config.toml
image_size = 32
targets = ["tissue"]
norm = "layernorm"
mlp_ratio = 4
parallel_block = false
init = "kaiming_normal"
optimizer = "muon"
muon_scale = "match_rms_adamw"
lr = 0.0019
lr_schedule = "cosine"
Rows from block 8, named by matrix and row number. Rows with one number belong to one attention dimension. Each number is 500 + 50 x the weight over its row's rms, rounded and kept within 0 to 999. All counts start at 0. Numbers have three digits each. After the name is the row's rms in percent of the matrix's.
# v: attention query, key and value (stacked) (model.blocks.8.attn.qkv.weight, 384x128, the v third), inputs 0-127
# proj: attention output (model.blocks.8.attn.proj.weight, 128x128, transposed), outputs 0-127
v.48 104:519519565421444459570490428531552568548445550419502537572516528548438523469459505545506537524483493500542533524433486480502463448513475454514482464463425509482468475517490451438507458504479501430517597503460521581465467506523613473570496506428559477519574526465499454573453465497413534484510569552536409435517575428461447520516599550502492437392475488575433467637473377503504478596393
proj.48 100:500501419451504458426499481598493552499476533537452389495498465431477578521580503529529480503584570443466402514579496468421536463523482584556470590475477472464495502480437538507436514577533396544526450467470542475508532486434489590492481524544466586543557557538422466470469468514472447510492411507427534517565558487508484432548509449473456512530570482538618577477554556482456477357583
v.49 098:566502494412531638479538429476555558588525514460421521569508481533582520517503485437516508507507458452556441537463535567482448510473497466537587496376562488461460487485497392552527573434420491417575516581540384448493492466600585602563481475522465525426494497569511486411575594522490519506445516426504534579524489500503508436483483481503499522551487554521500494563459494476556428524488
proj.49 099:559485547489533479548474546514489474526602484513452507493465414529574531507506460618564534445536500653480608541470473442453513492447566511545459485508498435551496504509539550385534439551595416573463519558531456552493498534532468454401570514423482514628484436461454467531499489425480519493493438532423527495500443472499445486581574468503507386469499452497546545534530572514414546465542
v.50 103:562497426392465586516514397463495537424503435467390502411523512479477545534494492431468499421439492400523465550495502501507589408521484529517547424500518472497474548558396518481462513532544496465494540536473566558597581529479531501638512528543506541421492526436442503400457459530505513549465400446553454509501572524488553506447419461506461525514557520523536418486614487464480574473521
proj.50 101:544467470535486484500424568523481474475462537488441512594455486599556548445556424523475420471470562582486488518496559520471443488499521485485547414536501475432493530431534440525557419484409483592612424469509465571508469452465500395442458540461464520502458543550561509517587543549538487499503496602481547532421396600484391507482588474553476449514515426526565550439493509586471492448453
v.51 097:523489524511437538556486543468532513518554494569487552463511492443414478455506489489515500497543491597527448523423416436532505480621527519511469480450506503531440514389426510373388460473567520536438514410496520472581489453512521439447407432555399511505522452528488527486529470610472512391510604536492520475479410568465431477530592538607464546515478544418453512517512464428478467503515
proj.51 095:499522476542484536503589440514450515477465470489533490564463388584600516504479504497557529511499461390567420507601524579469321534574555605480530460518469482453485509499535548540593519492380406441487568476439504519485494440468466445507545573461571480481489528435475525482469507442456462535486431412516473485426536473565502461467450452527501427543433467495602498472490467491516462488434
v.52 097:535545580494492418472475456454513445520413512550546504465545527490428506468536524447446555515446502461472507484558550513533472487437461507573572490485484427477542460444563557560540559444454508538496510401479472525559446502467481516389421498425497528550489514513441486586553504477485449500485456529558473466404508460476482531613507534466436434509458535632538366626496472505651486548438
proj.52 095:450515481468567379571495532509465539455509526503457393452532516431523540520551460510515445470506509568436511447356543465486534504618487535508444508502437480480426462525466373498392479510415444399565490487507508431497521444464546579502566549589473523595519533438527457508495472465492511415485507543505489449569557464543471414439478532545482562454493492475424507521433451448480562400529
v.53 111:482552511482471536509586572517540588471451435485532557570565554507514469481502450470584565428617499552419600520503500572471464599487531500442503542515501540570454543426541464453462486539466488475471570623557455452516536455481480502475499541511390487437488494516525461420564534558464583480413514523477455453473496553522533434574483571439571500514525473459487420449453496379527443397505
proj.53 107:585434416528528524540440401464523413519440533497544572554514491520537480456452522506455544529443502523531513591484509461506524508490527512500507496507563554483497510495432627461509527474551519532460554461513419433512370551626468513518440481406541512527455541498539531453477595518429445511406429515429519490575417439552423487495525435524523521481427489470598437457493400533413587516521
v.54 095:464541512355463508485414541470482466504502504459459524483453502538458522501500459509489494524522410491566506439414425465475549454522538460451568465455521503445593500459460657566407525490441508465459436477533450487587600528494462530547541530580430505474518523547476463472519483456397409566462569510519499523604390472516448514530522526525502592549408604511477440474506553561470553516511
proj.54 089:558461431560555473512512477522470531510494507528506462441492505523543430494591535571451554477567534529520598466497590601496413497433412568508540517542475470569510510486471478471573427511523403507569478513426481530507379463552509486456404464415543401506504526459533493541484449445611450389520515571467485449412549532481505418544535534572501462520467515531582533529606486502446499503418
v.55 095:437507443488465596481466447446529473466487533485578446479507546433417499602569505533347486484504554571510426467519467491485483496415498470528547510520561457463476506549573468459524566593485467465527513518409482467581412503539540428390531379582534474527426547471566464438471474423534425504532498426380556506550489508458472584540484493470484522457493567451494531467508476567451530509554
proj.55 092:514436574491558529492442531638483559570595475520480546444410543565475412459457496453591509455513520520445498460417485560483440582542427514425531538485522498543573522489493455504504431447467483528595481512536533452482507472539504493513513500511510396492451466486536598387511530535521547425603434482558517550435495401442466435461558556552430495465499583454560436495564486454572469504509
v.56 106:500501425461467436538436498584468474473447466563544507476496470562472561499495492527386604562495468524543443435518525427545453419513533505496568480558453459528463500457479595541464561572493499655504525407563530435508523557369504437439523431449467575523534500464484539463524457555507459525429526591473494508477518484546517564540470526535462469561544481535443420422594581569497547507554
proj.56 105:489530510490548565574518493490492541511539473466527436471551524457542488588515496397432471425490474437443499457440600564560480599452529538548411500513557460531484534538438457469542474545529542418602448437501447509464441452396485540613527564515566497478438573552504541506503534585537527518488536482462447494480544660554487462439436514426531513565420495467415539573503460467472511557495
v.57 106:512518525480470517515480468373522551524609482538536538520501482532486539533494525510521449418520582388488506583603465459621519536476568489473515506578476521458506475485495411516627566591468361486540602445527500544503399538548495555492431578440446493517429462449454575505519508545546461496580562505484562458457553546494514415505521433527501433465488513523575481503463551517531508546448
proj.57 097:483529495505536408497449608568484415558488528531475516428506540485465457520457528452483521559458414400466511399434498546484496573528515539470513513545539442437417474508442424507470548545522491425523487573563577419539497490502430511434629459459494558566490426482405477462529485487368527529566436552461524515518450538522522603507562481557517509489588474458475522490513487607508398457480
v.58 104:363470546463454513598479520644505428466413513569523486435605572448484536491544537533549612443493498507490457481525497507605410489493573484463479492519537526467500474468457506492522559481478497522496468523561577481544486520490558507435401537495473476496529527435563577460525550528511478518458564486540541531557449466506426499561423511466593470581548547420478412452554462483414429462413
proj.58 107:529568447619475445515464439490513540607444490472467551526503466522574427535572458480475441410556512459538544500523481592512515524497450511453514597521478443588471583523576454513511463543509505414516508524439452438476479430497414478495466536467571480554447487576484493432458482535473573530437419573466437525438474557497507426447443402458527448438459529499503558566480487442423613538585
v.59 103:506514505500634456542498438440541536443468572478518390536493569470484486512441456441449479548474474433514468591442523506497523430491511482446511462561460472476494462507468602522494485541469456476595488563565463472498514458508521552657551495514544500452485578448414470466402488465499458565495447514549561464446420529494526487604426412503474450572466580483530504520513394535481462628548
proj.59 102:498471518496406530538514561532461476496507530361479510400501472479483457417526543507496470467472482473440483510521530511480497489421601497516520456477625449501502515465488371552486476596502531538581474539463509537450459603471591417422530546482474466501593478480490487502466488473437476546564552507336514510518543510452512503454544516614511527415594602511482509581478575493478546467437
v.60 097:457500516460498532543523434548522460446566507454509424510455543575516435551438505559612462504586520512583580416552475452484468513568510502543562518548396483471589469483624374535482519471548451436556463549493497552549464608517541482474510488550473482463497529438519528469490509513520451568415421384588488539479504506582573510476504566486551499416519469539466533577451414503449484547459
proj.60 100:501453543454537505486431495486448563609478513588519531467408452540369442465491496491485536498445523503504500516514465527502546499476531547487403538472566534514550559518423499529441515508552471408489493586445473483520477447615483495515422512447431451519520405550515543603444471446477560443545477513492533533490465514435546505502544517548431508665543501537579483518527612354525552538508
v.61 088:438452452486513459618492467469432406489482595489509514533530461574538345362591541459438406456461502456495485402479494615454491513435499484505462508412536482510507538585432557465502518571491463496469503517476448440471423459518460456445520464480500536542494468538507613562593532446505479526563527492526553529572470506417532451474459462509545528539505474537478527460460430464578571545501
proj.61 086:543544487505415482490452596502478485490516482516529543413507488470485463598486468599475565572574570588492502569536483451540484545443547578454592459516491564514494456508616333501483514491503432483457546450590510483543441558484366510464514584433517522446573510522451454503470503562530523491494577577588503522429478530461482495459469517486410440430515563510515451509493486515425491581496
v.62 115:485464489428447414436510484547529498489524371468487480443541617463458501500463428510509565466547504409495511536476408556482495471479428471472495407517540496412532526503431493561447435484596529545476588512572544466487466528437538569515502547528532464472392523539504528412541541614530528584450532491497418519474467529550507441410466535499518547480442532496471513529520587633587538468429
proj.62 102:543477482468460553499433469447546511533482436578526470586473499548618488486591514445469418520486492441537607468463572542543412526495518480548537466555520452519485516458412531480554578554566513542489557448547413526559471486600487459452478438470494543495499610537505478509432559543549459426413476605476492450455436531432504446536533555549608470479539484458462534488514458372508503431441
v.63 112:493527528479515527525539589458541415471578511528454569468528488499502495528542407521521492541453576478556491478527594547558451460511487541472512546446440471480492457495482467555453504528600436539388466606445514468417465487556538509513495524481444497436580513529472465590606540559480549403516538406458516541535467473459410509411497418616521411514462485479454558510551529476540505351537
proj.63 111:517443505456380482513424458516526428476438501427481459471422513475508436487464553497542464445538437562586540550558443410462486532554462539518480445539464574538468547534535558559631573397459551518461552446508472512535582541511483503543464488487541554547543497436403587504470457456521583495467486497565562567486470500533506495466487507357574533529473448496427556463415546558517557567536
v.64 108:490481558401365526484441566492495519554499597555434460598490506432463432501407619468464471602488440573438406479443498447473463504452524485510489495474486488473446496503496487562513578480449519450503446575518518605432568478535543571545455512524392480518609500556576451514481441457473511477432450469586505503594533474503448451552520480510521522547524490467535527457549501493541427547577
proj.64 111:453451461595546497548502501587458519554533416498530512568396496483461576435501436519415517548517554481536489544615454469556527571529493528524495515472594529492454538519490477460517520470441445460601482471495468570500444557510531408476442419582469483445449561493501507397525505601482536561504556593609455525494453492527545517458482529538501441410528477525580485454445449545509542427378
v.65 094:480494509486435456570478570463459505528520551620546558528488520466457490443558343535518555454444538512479549576543542515523473570548534480289550524457434405447498480540500461469406472497548525462545440534512564390515540380558447455527530488477526511517518527502516567521489497478525490441512464465514571593468503584494495480505555460496547472473457407520481526523561501479578535450493
proj.65 085:487578487537623562487482434495517565491551505497481459463575441522577475618391480533492528526509406498453464451476485523444531484392456467485463497553455490544514545488511493479509545526432472527645475567564461613651465492500514522421583501497369487531468494562510481497513457519599518468534406486480446477528444452490489518470467440519384532483537429508531463546479533501462478528532
v.66 110:530489560472419472492454469417482478526503451505442486418525391547429535552505463517509472495474566525487497617520498530499530489500471558402526439541537492474488543535575534490557508464430461476557562577472445582483497512498444448540510489543597439416451523484520410444441477434505500554494589467523545504507629535538503440440545574464457527528536515475558598538555529506417358571408
proj.66 102:505592494508499423507494481458478587517532377414513369562441535386605532533485498480494548517569518471447437486544546465599504501531440524552470544572480451493541407517521552619497541541465625472487447395565550437471462497443507449497456459462514534527486531469506518540499488516502618498525488474463494505504436490508460454552512507521529605495460504542465485437414570475483560499603
v.67 095:449516500504480559458471564525447423464427506642533485529603471425496494423554578563461484415608505483566508491505543455435484600420537496414485476546574454505492448438551539572542492470443401437456494468426548425586435538458452492468447507515505573546453505493535582442508527569495499391491485512516509443475476472481529567530411483451466518518466505472476470397547534574529543479501
proj.67 104:461432592540486482497542556567474568551489571484497453436483504571526521520500453521503549540456499589484537495408472523541396448554468534517419526579488443414537487534484485477504567474574509482575440571511429584504478531542527561528503470508430537458534505534478492559480449475576513582480559521489588584575577420503417441416525488484444359547495518471539527542455472469520386597537
v.68 097:505445540529513607564467441452450488471476474546538520499510501531426588477562527497425598489562450436414534528449559453442494427443551509572504395498503594473501523486442525542515555495435432506361471455448457494575540505437491433521441469519453542513479579577541452524555538532442488532638407594565456458470559521481482554530432496462468473432493556500465509520482431471494543445514
proj.68 097:447497486523511459483530501454444478493468505480434399448513550455567515445544468542539523491501475499531567437520507504466541532552521545552512523521405469443431502525598578462516535528543473538483509439476487485409446617508465478566576465475487325523557519476451552499535542463549485485455522524558551591574476455523501498383427513456503360529499522546542430399421499511551529553387
v.69 093:455474528481464565470535486601484503506516556519356448513436490478493533458399442482471533451434449528470567570493508461553570504410518579557444510526509540507437479471461474459398463506635565542515396410504563530406508514509533531562512482495524549523538461506498450598431461475500525549505493443463414470497432506507524519507489558563455485575491448559485389518505403476554573591529
proj.69 091:579432456452502478550470521522553559570461462454547521514437557503544485543543535504502439498515552507480444502489392619463538550584470436530499574439561517564470515480460444474497485506568506523490571496513420496546500478433401505418477581547388395469563538491526537427461512498452444519437515432600453458379551505552556552564476485503565448448488514445538527469456475514595451462411
v.70 097:526472499493532481588500470594542459559575537435555503506482460480476487517440530433570506552507525433513467475411480518485416485538403492508302498459471522443528559484528495552434486482382496517551454516591539544525499460427595454536418585573356477515537542520517586556497471477534472465528474502505492532621460516481498488500500569549460521460544493493478400551491548476499427488469
proj.70 101:517522446512489477569488525470522563478499486503527546542437559557365490497582485552566437431480423572606492488535518464551543547483566561459474511503579592491388474584478487467494525503499473444466556546552541471471495565562502483486539443546524499471438570530497405512456511486490481533521462458491537416444517539641405558497524442531563431409565465502394529434474525524485608555532
v.71 101:468547631524419499525547401564432465432572549414510474502529464430453550481524606526533416496486520511621520457463497525530461490536515493505505505493495482481545508485490471477557558536438542415573540522520458584500558540500549573488554568520518503450581444467525391454456526501556409604504454482477559605490531475454441531572549495461522461510634546444527575502535410524479498498510
proj.71 102:520547532559493535470377534470469552520434386467521483544518488551483435506526472567500582542515513532513446469548595498442530514518415495463547476503542497523560484473432560490469509471459417486423623486580468526447480593467520468528396456439609544470449586528469591501507540593419582532485524516570391457573444523541560503484500498580507539491444443502497517550442532429455454454496
v.72 114:541466498599477547508494459548389503490516472403547530480449518552502452421521651488538557452496549524527551510466472473474542486541440563497395520590555453490494528487467537432522404527452416503532461372473495569528534635531481572522454512544526556505502506549533519512473457478513480442472469524593407418597478515498538526558583560570455571530511517484427508465442457519471571521518
proj.72 107:455450463469459477538457518536494509562441520523460460491517572523480519556483464549452559488499486580578449483473537478483541546403487523564541616474564506433505494554480474509466554501552547517424607523541431484429548480578406503521512470476557554532509481371455583456539455553473539501454537438432511411389482529520454517512434561467593367506557552460413544455504537595485444486549