config = dict(
    model='image classifier',
    dataset='stained colorectal tissue patches (NCT-CRC-HE-100K)',
    train_examples=90422,
    image_size=32,
    num_classes=9,
    arch='perceiver',
    norm='layernorm',
    parallel_block=False,
    dropout=0.05,
    patch_size=[2, 2],
    optimizer='muon',
    lr=0.0019,
    final_lr_fraction=0.1,
    warmup_steps=530,
)
Rows from block 8, named by matrix and row number. Rows with one number belong to one attention dimension. Each number is 50 + 10 x the weight over the matrix's rms, rounded and kept within 0 to 99. All counts start at 0.
# v: cross-attention value (model.blocks.8.cross_attn.v.weight, 128x128), inputs 0-127
# proj: cross-attention output (model.blocks.8.cross_attn.proj.weight, 128x128, transposed), outputs 0-127
v.69:51 49 39 56 45 46 44 46 39 33 56 47 48 32 60 43 55 51 58 54 65 49 60 47 53 44 40 58 65 63 46 50 45 67 52 78 62 38 52 50 48 41 49 52 40 46 46 56 58 50 44 45 37 56 49 52 43 39 60 45 48 55 71 39 31 45 43 43 57 57 50 40 41 56 47 37 52 50 58 60 56 50 50 58 42 58 52 46 49 38 34 47 55 26 44 48 39 53 52 45 54 51 59 37 62 52 49 55 50 49 56 49 47 62 54 53 75 48 57 42 57 43 40 51 56 54 52 60
proj.69:48 54 55 45 47 68 35 56 32 70 34 45 60 53 47 44 46 41 43 55 61 46 52 48 75 47 57 46 46 48 41 48 32 57 43 61 41 51 60 48 56 58 45 49 26 34 57 54 52 42 55 52 54 53 56 56 45 40 47 40 48 40 50 52 42 45 63 39 48 32 49 58 41 60 53 59 31 40 34 46 47 48 46 28 54 28 54 42 67 53 43 35 45 56 40 49 53 52 71 36 47 50 48 43 44 36 49 57 73 51 42 63 44 41 62 56 58 59 46 67 62 65 45 36 52 50 57 45
v.70:42 39 29 47 52 24 42 62 57 62 53 40 44 59 47 45 40 47 81 47 61 50 41 45 48 60 47 49 53 52 36 59 49 64 49 49 57 56 54 42 53 44 42 48 45 49 68 61 43 50 44 56 48 53 53 54 61 49 57 62 57 47 52 54 45 32 45 47 35 35 58 41 49 53 53 44 38 29 46 54 50 55 45 46 49 37 52 37 43 44 52 42 50 44 41 38 64 73 48 74 74 55 53 49 40 58 48 37 65 45 55 53 57 49 67 50 62 48 56 48 50 50 55 35 56 44 40 49
proj.70:59 65 58 41 47 52 59 47 42 58 38 59 38 48 53 48 65 46 56 36 63 56 47 57 50 44 43 66 62 45 62 59 45 34 47 56 44 50 39 32 52 59 49 42 42 39 44 53 45 44 45 57 56 60 60 43 38 58 51 49 63 60 55 48 45 64 63 47 62 43 55 55 34 47 46 62 43 49 49 34 44 43 61 48 58 55 52 47 48 60 51 87 60 49 61 56 44 32 57 39 54 45 50 63 54 46 44 53 51 31 51 63 47 48 50 44 52 54 46 45 43 39 46 62 56 42 59 61
v.71:42 44 52 51 38 37 49 57 66 72 54 48 30 54 49 63 42 46 40 45 63 47 41 42 38 54 49 56 34 63 46 51 69 49 38 50 66 50 42 57 37 47 43 47 56 50 62 41 53 47 49 45 29 49 45 49 43 57 46 49 42 58 48 57 53 51 48 48 59 41 46 55 46 59 64 33 40 62 46 43 29 60 46 45 58 36 47 50 45 52 59 50 40 57 38 44 59 57 48 59 56 45 46 55 42 49 46 59 49 58 57 31 48 51 47 41 51 45 40 40 63 59 56 53 38 56 60 39
proj.71:55 53 42 57 47 50 65 42 51 59 39 50 46 54 55 58 55 56 60 44 54 63 47 42 51 45 46 49 53 46 59 57 61 51 60 39 50 45 45 48 62 36 50 41 48 42 49 64 46 57 50 43 52 49 65 45 58 51 47 41 43 47 65 59 64 35 61 56 50 56 56 49 45 41 53 59 48 55 46 49 51 43 58 48 50 53 47 42 32 48 31 64 55 53 53 60 34 57 51 38 47 38 50 60 48 54 41 54 50 45 48 43 45 58 52 64 60 66 48 51 45 36 38 61 43 44 49 61
v.72:32 67 54 33 53 37 48 35 64 74 63 59 53 46 55 72 53 52 58 47 71 44 56 44 46 49 38 44 31 58 32 51 66 50 42 26 30 58 52 51 70 52 48 42 37 51 57 39 56 31 28 37 41 25 50 55 51 48 52 43 40 52 41 80 78 66 59 60 70 58 62 70 59 38 52 42 39 58 48 43 44 55 65 52 62 47 56 43 44 47 53 47 61 69 32 38 34 21 45 32 30 58 35 56 29 43 46 36 50 61 56 41 59 45 48 41 46 54 61 46 30 50 64 39 50 37 57 37
proj.72:57 49 64 52 50 63 79 57 60 48 53 60 66 48 57 51 57 57 53 32 41 48 38 41 23 51 58 41 28 44 32 51 68 53 49 45 54 36 48 71 58 41 27 48 60 53 52 40 33 58 60 33 28 53 52 42 53 41 47 62 28 38 54 58 50 56 39 53 64 65 45 38 44 40 45 50 53 70 38 55 37 61 36 47 41 47 64 57 24 33 53 40 40 35 64 52 55 69 48 57 38 61 52 49 55 82 54 45 37 59 31 35 47 77 45 71 58 55 70 53 32 47 44 60 41 47 53 65
v.73:61 52 54 57 36 61 41 44 59 55 62 50 62 52 57 54 61 51 37 36 44 58 49 51 48 46 54 59 47 47 36 56 65 38 56 61 59 48 54 54 48 37 58 33 45 45 57 42 55 50 53 45 48 61 51 60 45 44 53 53 56 43 52 64 49 57 65 49 29 38 55 41 52 43 53 43 38 67 47 57 46 47 47 58 53 45 65 49 61 45 55 60 54 41 43 40 38 46 46 50 52 50 47 41 56 49 49 46 47 46 57 51 50 51 56 58 37 55 46 48 51 45 58 57 49 45 45 49
proj.73:51 44 28 62 65 49 62 45 49 58 41 48 60 64 45 59 42 71 40 50 45 39 59 44 44 52 40 42 57 46 59 34 59 54 58 44 51 42 62 52 43 47 55 45 54 45 47 46 58 55 61 61 56 53 49 53 50 49 37 55 56 42 52 51 50 44 49 66 49 63 50 51 51 46 64 53 55 38 43 53 54 34 42 60 61 37 50 51 38 43 48 47 48 43 50 49 58 43 42 55 55 59 33 41 43 56 60 51 44 50 51 24 45 54 28 38 55 61 46 48 44 47 48 57 51 44 46 49
v.74:55 54 59 43 51 57 57 49 48 33 47 48 47 45 50 53 42 56 43 59 44 67 54 53 53 46 39 45 42 59 60 42 46 45 61 49 59 53 60 69 59 52 62 35 51 57 52 48 51 61 62 49 43 58 47 43 47 55 50 57 52 51 43 57 49 65 61 46 53 64 58 52 51 37 45 46 49 55 48 58 46 46 41 43 37 50 57 48 52 55 58 46 63 40 50 55 44 54 48 60 44 51 56 49 46 53 60 37 42 50 54 38 43 43 48 37 44 54 54 52 62 51 59 38 59 58 48 40
proj.74:52 54 49 54 61 46 55 59 43 54 50 55 58 56 49 52 51 48 49 48 46 52 50 54 45 54 53 58 52 48 49 53 45 44 49 57 48 44 51 56 53 46 44 40 48 54 49 57 55 40 58 56 42 52 45 47 54 50 49 65 45 45 27 53 47 51 46 47 58 41 56 58 44 50 51 53 46 39 36 47 56 63 28 55 58 44 57 52 60 41 56 42 61 48 60 38 54 50 54 52 62 50 43 58 42 58 50 51 54 62 48 34 48 51 58 47 61 52 56 54 54 52 48 40 51 45 49 51
v.75:41 40 27 43 61 32 56 67 58 54 35 46 41 37 52 40 44 51 50 70 47 47 53 43 61 48 47 52 56 46 58 56 70 64 76 44 36 46 50 64 63 64 62 64 45 36 35 66 37 60 38 48 40 48 55 30 40 46 55 48 44 57 56 43 44 46 35 42 60 35 58 52 55 50 65 49 42 55 48 50 59 51 49 54 43 38 62 44 53 49 66 44 43 41 52 50 56 70 42 49 59 59 56 49 49 43 53 66 60 29 37 64 57 48 39 53 53 35 46 56 48 58 44 47 63 46 53 55
proj.75:35 64 59 47 50 52 53 41 51 51 42 54 46 44 45 58 53 53 56 49 58 50 46 58 51 45 48 30 49 52 37 52 41 42 38 50 56 39 55 46 64 53 47 46 40 49 50 46 48 44 36 64 56 45 53 43 31 46 62 49 47 41 42 57 56 64 47 48 53 44 54 43 38 60 49 55 37 57 44 51 26 61 50 40 39 34 42 40 62 48 56 43 51 47 47 49 62 44 58 40 48 52 73 51 48 41 51 47 55 42 50 62 51 31 63 54 37 32 43 44 48 51 49 49 50 42 52 41
v.76:43 71 20 29 47 60 44 52 44 39 60 51 62 57 48 48 60 68 50 56 62 48 59 51 30 67 46 33 53 58 36 33 61 47 57 56 50 57 53 42 61 46 53 21 36 51 53 38 59 54 56 60 54 29 39 47 57 60 50 31 45 31 60 57 49 68 23 73 46 45 58 62 59 44 39 49 26 33 61 46 51 50 47 38 51 48 39 65 44 64 33 77 48 64 42 25 37 44 58 50 53 67 40 16 36 43 85 35 38 53 53 55 36 43 53 33 30 70 37 51 61 55 39 51 41 47 70 64
proj.76:69 55 86 58 58 56 39 57 39 43 46 59 62 48 39 38 54 43 29 27 64 42 51 68 38 27 45 65 37 64 35 49 48 39 69 44 59 45 57 46 57 66 33 12 52 39 52 24 38 41 56 45 29 59 46 54 49 62 48 39 21 37 46 52 54 67 40 43 42 45 47 50 86 79 28 45 30 28 38 23 46 24 57 30 27 41 74 68 51 61 67 45 32 69 61 62 52 48 54 34 50 55 41 66 38 54 66 33 42 81 58 33 54 43 65 71 37 42 70 78 55 29 32 51 32 62 35 53
v.77:41 40 49 48 54 14 42 48 61 68 53 53 48 46 45 48 51 45 59 76 77 41 50 48 48 52 37 46 43 42 34 44 54 46 59 53 62 43 60 64 56 48 47 49 39 33 53 62 54 29 29 36 42 29 39 48 66 55 58 56 49 57 52 59 39 22 61 37 60 40 66 50 38 53 41 28 65 51 50 60 48 63 48 40 51 38 45 39 46 51 40 31 42 55 45 50 49 47 57 40 51 59 52 66 27 34 34 39 57 70 56 43 61 55 62 50 65 50 46 38 30 58 49 31 54 39 50 47
proj.77:51 55 86 42 42 67 76 47 58 47 58 62 56 61 60 49 62 53 54 50 58 21 35 35 42 56 52 41 53 44 46 53 54 67 54 68 51 39 41 43 46 53 39 53 47 51 51 56 56 49 64 38 45 43 60 52 32 36 57 48 30 53 53 59 38 48 58 35 73 48 51 79 37 43 40 45 40 69 59 47 55 67 53 33 53 30 55 41 43 21 35 51 54 53 76 51 48 39 45 55 36 57 39 57 48 54 40 46 48 39 32 68 58 61 47 60 67 59 66 55 35 49 40 52 27 40 42 62
v.78:50 49 29 39 45 51 52 58 59 50 37 48 44 43 56 52 58 56 57 39 41 58 48 41 41 59 39 42 58 50 55 27 47 54 42 51 42 41 47 49 50 67 55 37 51 47 52 50 46 47 39 39 58 44 34 60 48 36 52 35 60 54 53 62 61 30 45 62 49 47 44 53 34 58 64 49 34 51 46 47 52 46 46 44 49 52 47 61 49 51 48 55 45 48 59 57 61 65 50 40 44 62 37 51 46 37 39 38 58 37 51 47 48 54 49 36 44 56 55 53 50 57 47 44 36 62 47 50
proj.78:61 51 67 59 43 48 63 52 63 39 49 53 43 50 58 46 53 43 42 50 52 51 54 61 63 45 55 45 39 51 42 59 55 50 62 42 56 64 45 46 53 51 40 60 51 40 53 44 47 67 46 39 45 50 58 45 46 61 50 54 50 69 63 40 57 58 47 49 45 57 47 34 56 57 45 44 63 51 46 45 29 33 64 44 19 56 52 48 47 63 73 65 38 47 49 61 44 51 37 54 53 50 60 61 54 64 49 50 50 50 49 56 44 55 46 61 30 34 41 48 51 47 46 62 50 45 50 73
v.79:45 62 48 45 63 49 47 41 50 58 58 53 41 57 57 44 58 56 64 46 53 49 59 53 47 59 59 60 39 69 46 39 63 48 40 45 38 48 40 42 64 56 55 47 55 60 58 48 57 54 49 62 43 33 51 67 46 60 50 50 41 63 39 63 37 66 47 49 51 48 60 58 61 44 61 59 36 73 36 49 50 41 43 37 49 47 42 59 43 56 53 64 39 46 50 40 57 44 52 53 53 53 44 67 48 41 57 48 60 57 50 46 63 49 59 48 48 43 33 39 41 37 64 42 47 35 37 47
proj.79:40 39 42 50 48 54 49 50 51 56 63 57 46 43 43 50 57 45 54 47 41 64 40 44 40 49 59 40 48 58 60 52 61 46 56 62 58 37 37 57 53 43 49 33 55 56 52 39 49 49 38 51 42 66 50 43 53 42 53 42 38 41 49 60 49 45 46 54 49 55 49 50 44 44 36 42 60 54 49 54 45 40 46 37 45 61 54 57 45 48 29 47 60 44 68 37 52 49 45 52 40 45 51 65 60 55 47 40 40 43 53 55 57 57 64 65 47 36 61 57 48 32 50 53 41 52 34 37
v.80:66 47 55 45 49 43 53 53 69 47 63 39 40 50 46 46 55 39 59 60 52 47 56 40 29 59 53 43 36 62 45 46 37 47 48 61 54 43 56 57 61 56 46 42 46 52 56 52 51 49 34 60 53 52 51 50 41 65 53 42 33 54 36 54 51 55 55 47 51 41 61 48 58 46 44 55 38 50 54 49 48 53 56 55 57 43 47 37 42 60 51 56 47 54 51 45 47 40 74 55 72 62 29 58 41 41 62 34 47 58 53 43 43 54 56 53 34 50 52 47 27 57 56 40 51 43 41 47
proj.80:63 47 58 53 61 60 61 51 45 54 45 62 53 58 47 45 48 44 58 52 49 54 47 46 35 51 50 56 55 58 60 53 55 55 58 51 53 46 47 50 38 54 58 37 54 41 53 51 33 40 55 57 47 59 55 51 44 39 38 55 47 45 51 51 36 44 52 62 61 58 42 84 49 48 36 42 53 58 50 46 55 51 51 44 47 40 63 57 53 51 49 42 52 50 65 46 51 30 44 51 38 45 35 47 48 55 55 37 38 53 55 40 55 52 61 62 62 49 55 58 45 41 33 58 47 35 47 46
v.81:23 49 48 42 39 61 48 51 49 49 56 47 40 53 59 57 37 60 45 41 48 54 55 51 54 45 59 50 62 42 27 42 65 49 51 72 58 48 51 46 35 43 50 38 60 45 46 48 38 49 54 41 62 47 57 63 38 46 41 62 45 46 62 27 39 47 41 41 48 53 30 51 43 60 36 62 59 34 49 43 34 67 45 57 51 54 59 43 52 43 48 54 58 46 39 71 23 43 47 42 36 29 52 54 61 70 49 45 31 54 70 42 35 50 52 33 52 53 50 52 58 54 45 64 46 56 56 45
proj.81:53 42 45 52 46 63 43 46 50 56 45 43 67 59 57 46 53 61 51 41 68 53 59 49 67 48 41 64 43 59 54 48 61 57 46 28 52 57 59 44 64 42 52 51 34 38 56 33 68 71 52 52 63 47 50 50 61 43 50 59 38 30 62 70 58 52 67 53 42 44 48 43 64 64 73 62 51 40 46 59 61 45 40 51 59 48 38 34 44 72 46 45 42 66 38 70 41 48 61 41 65 53 54 53 36 38 52 49 51 41 46 50 38 44 49 42 52 69 56 53 47 56 53 51 58 70 51 54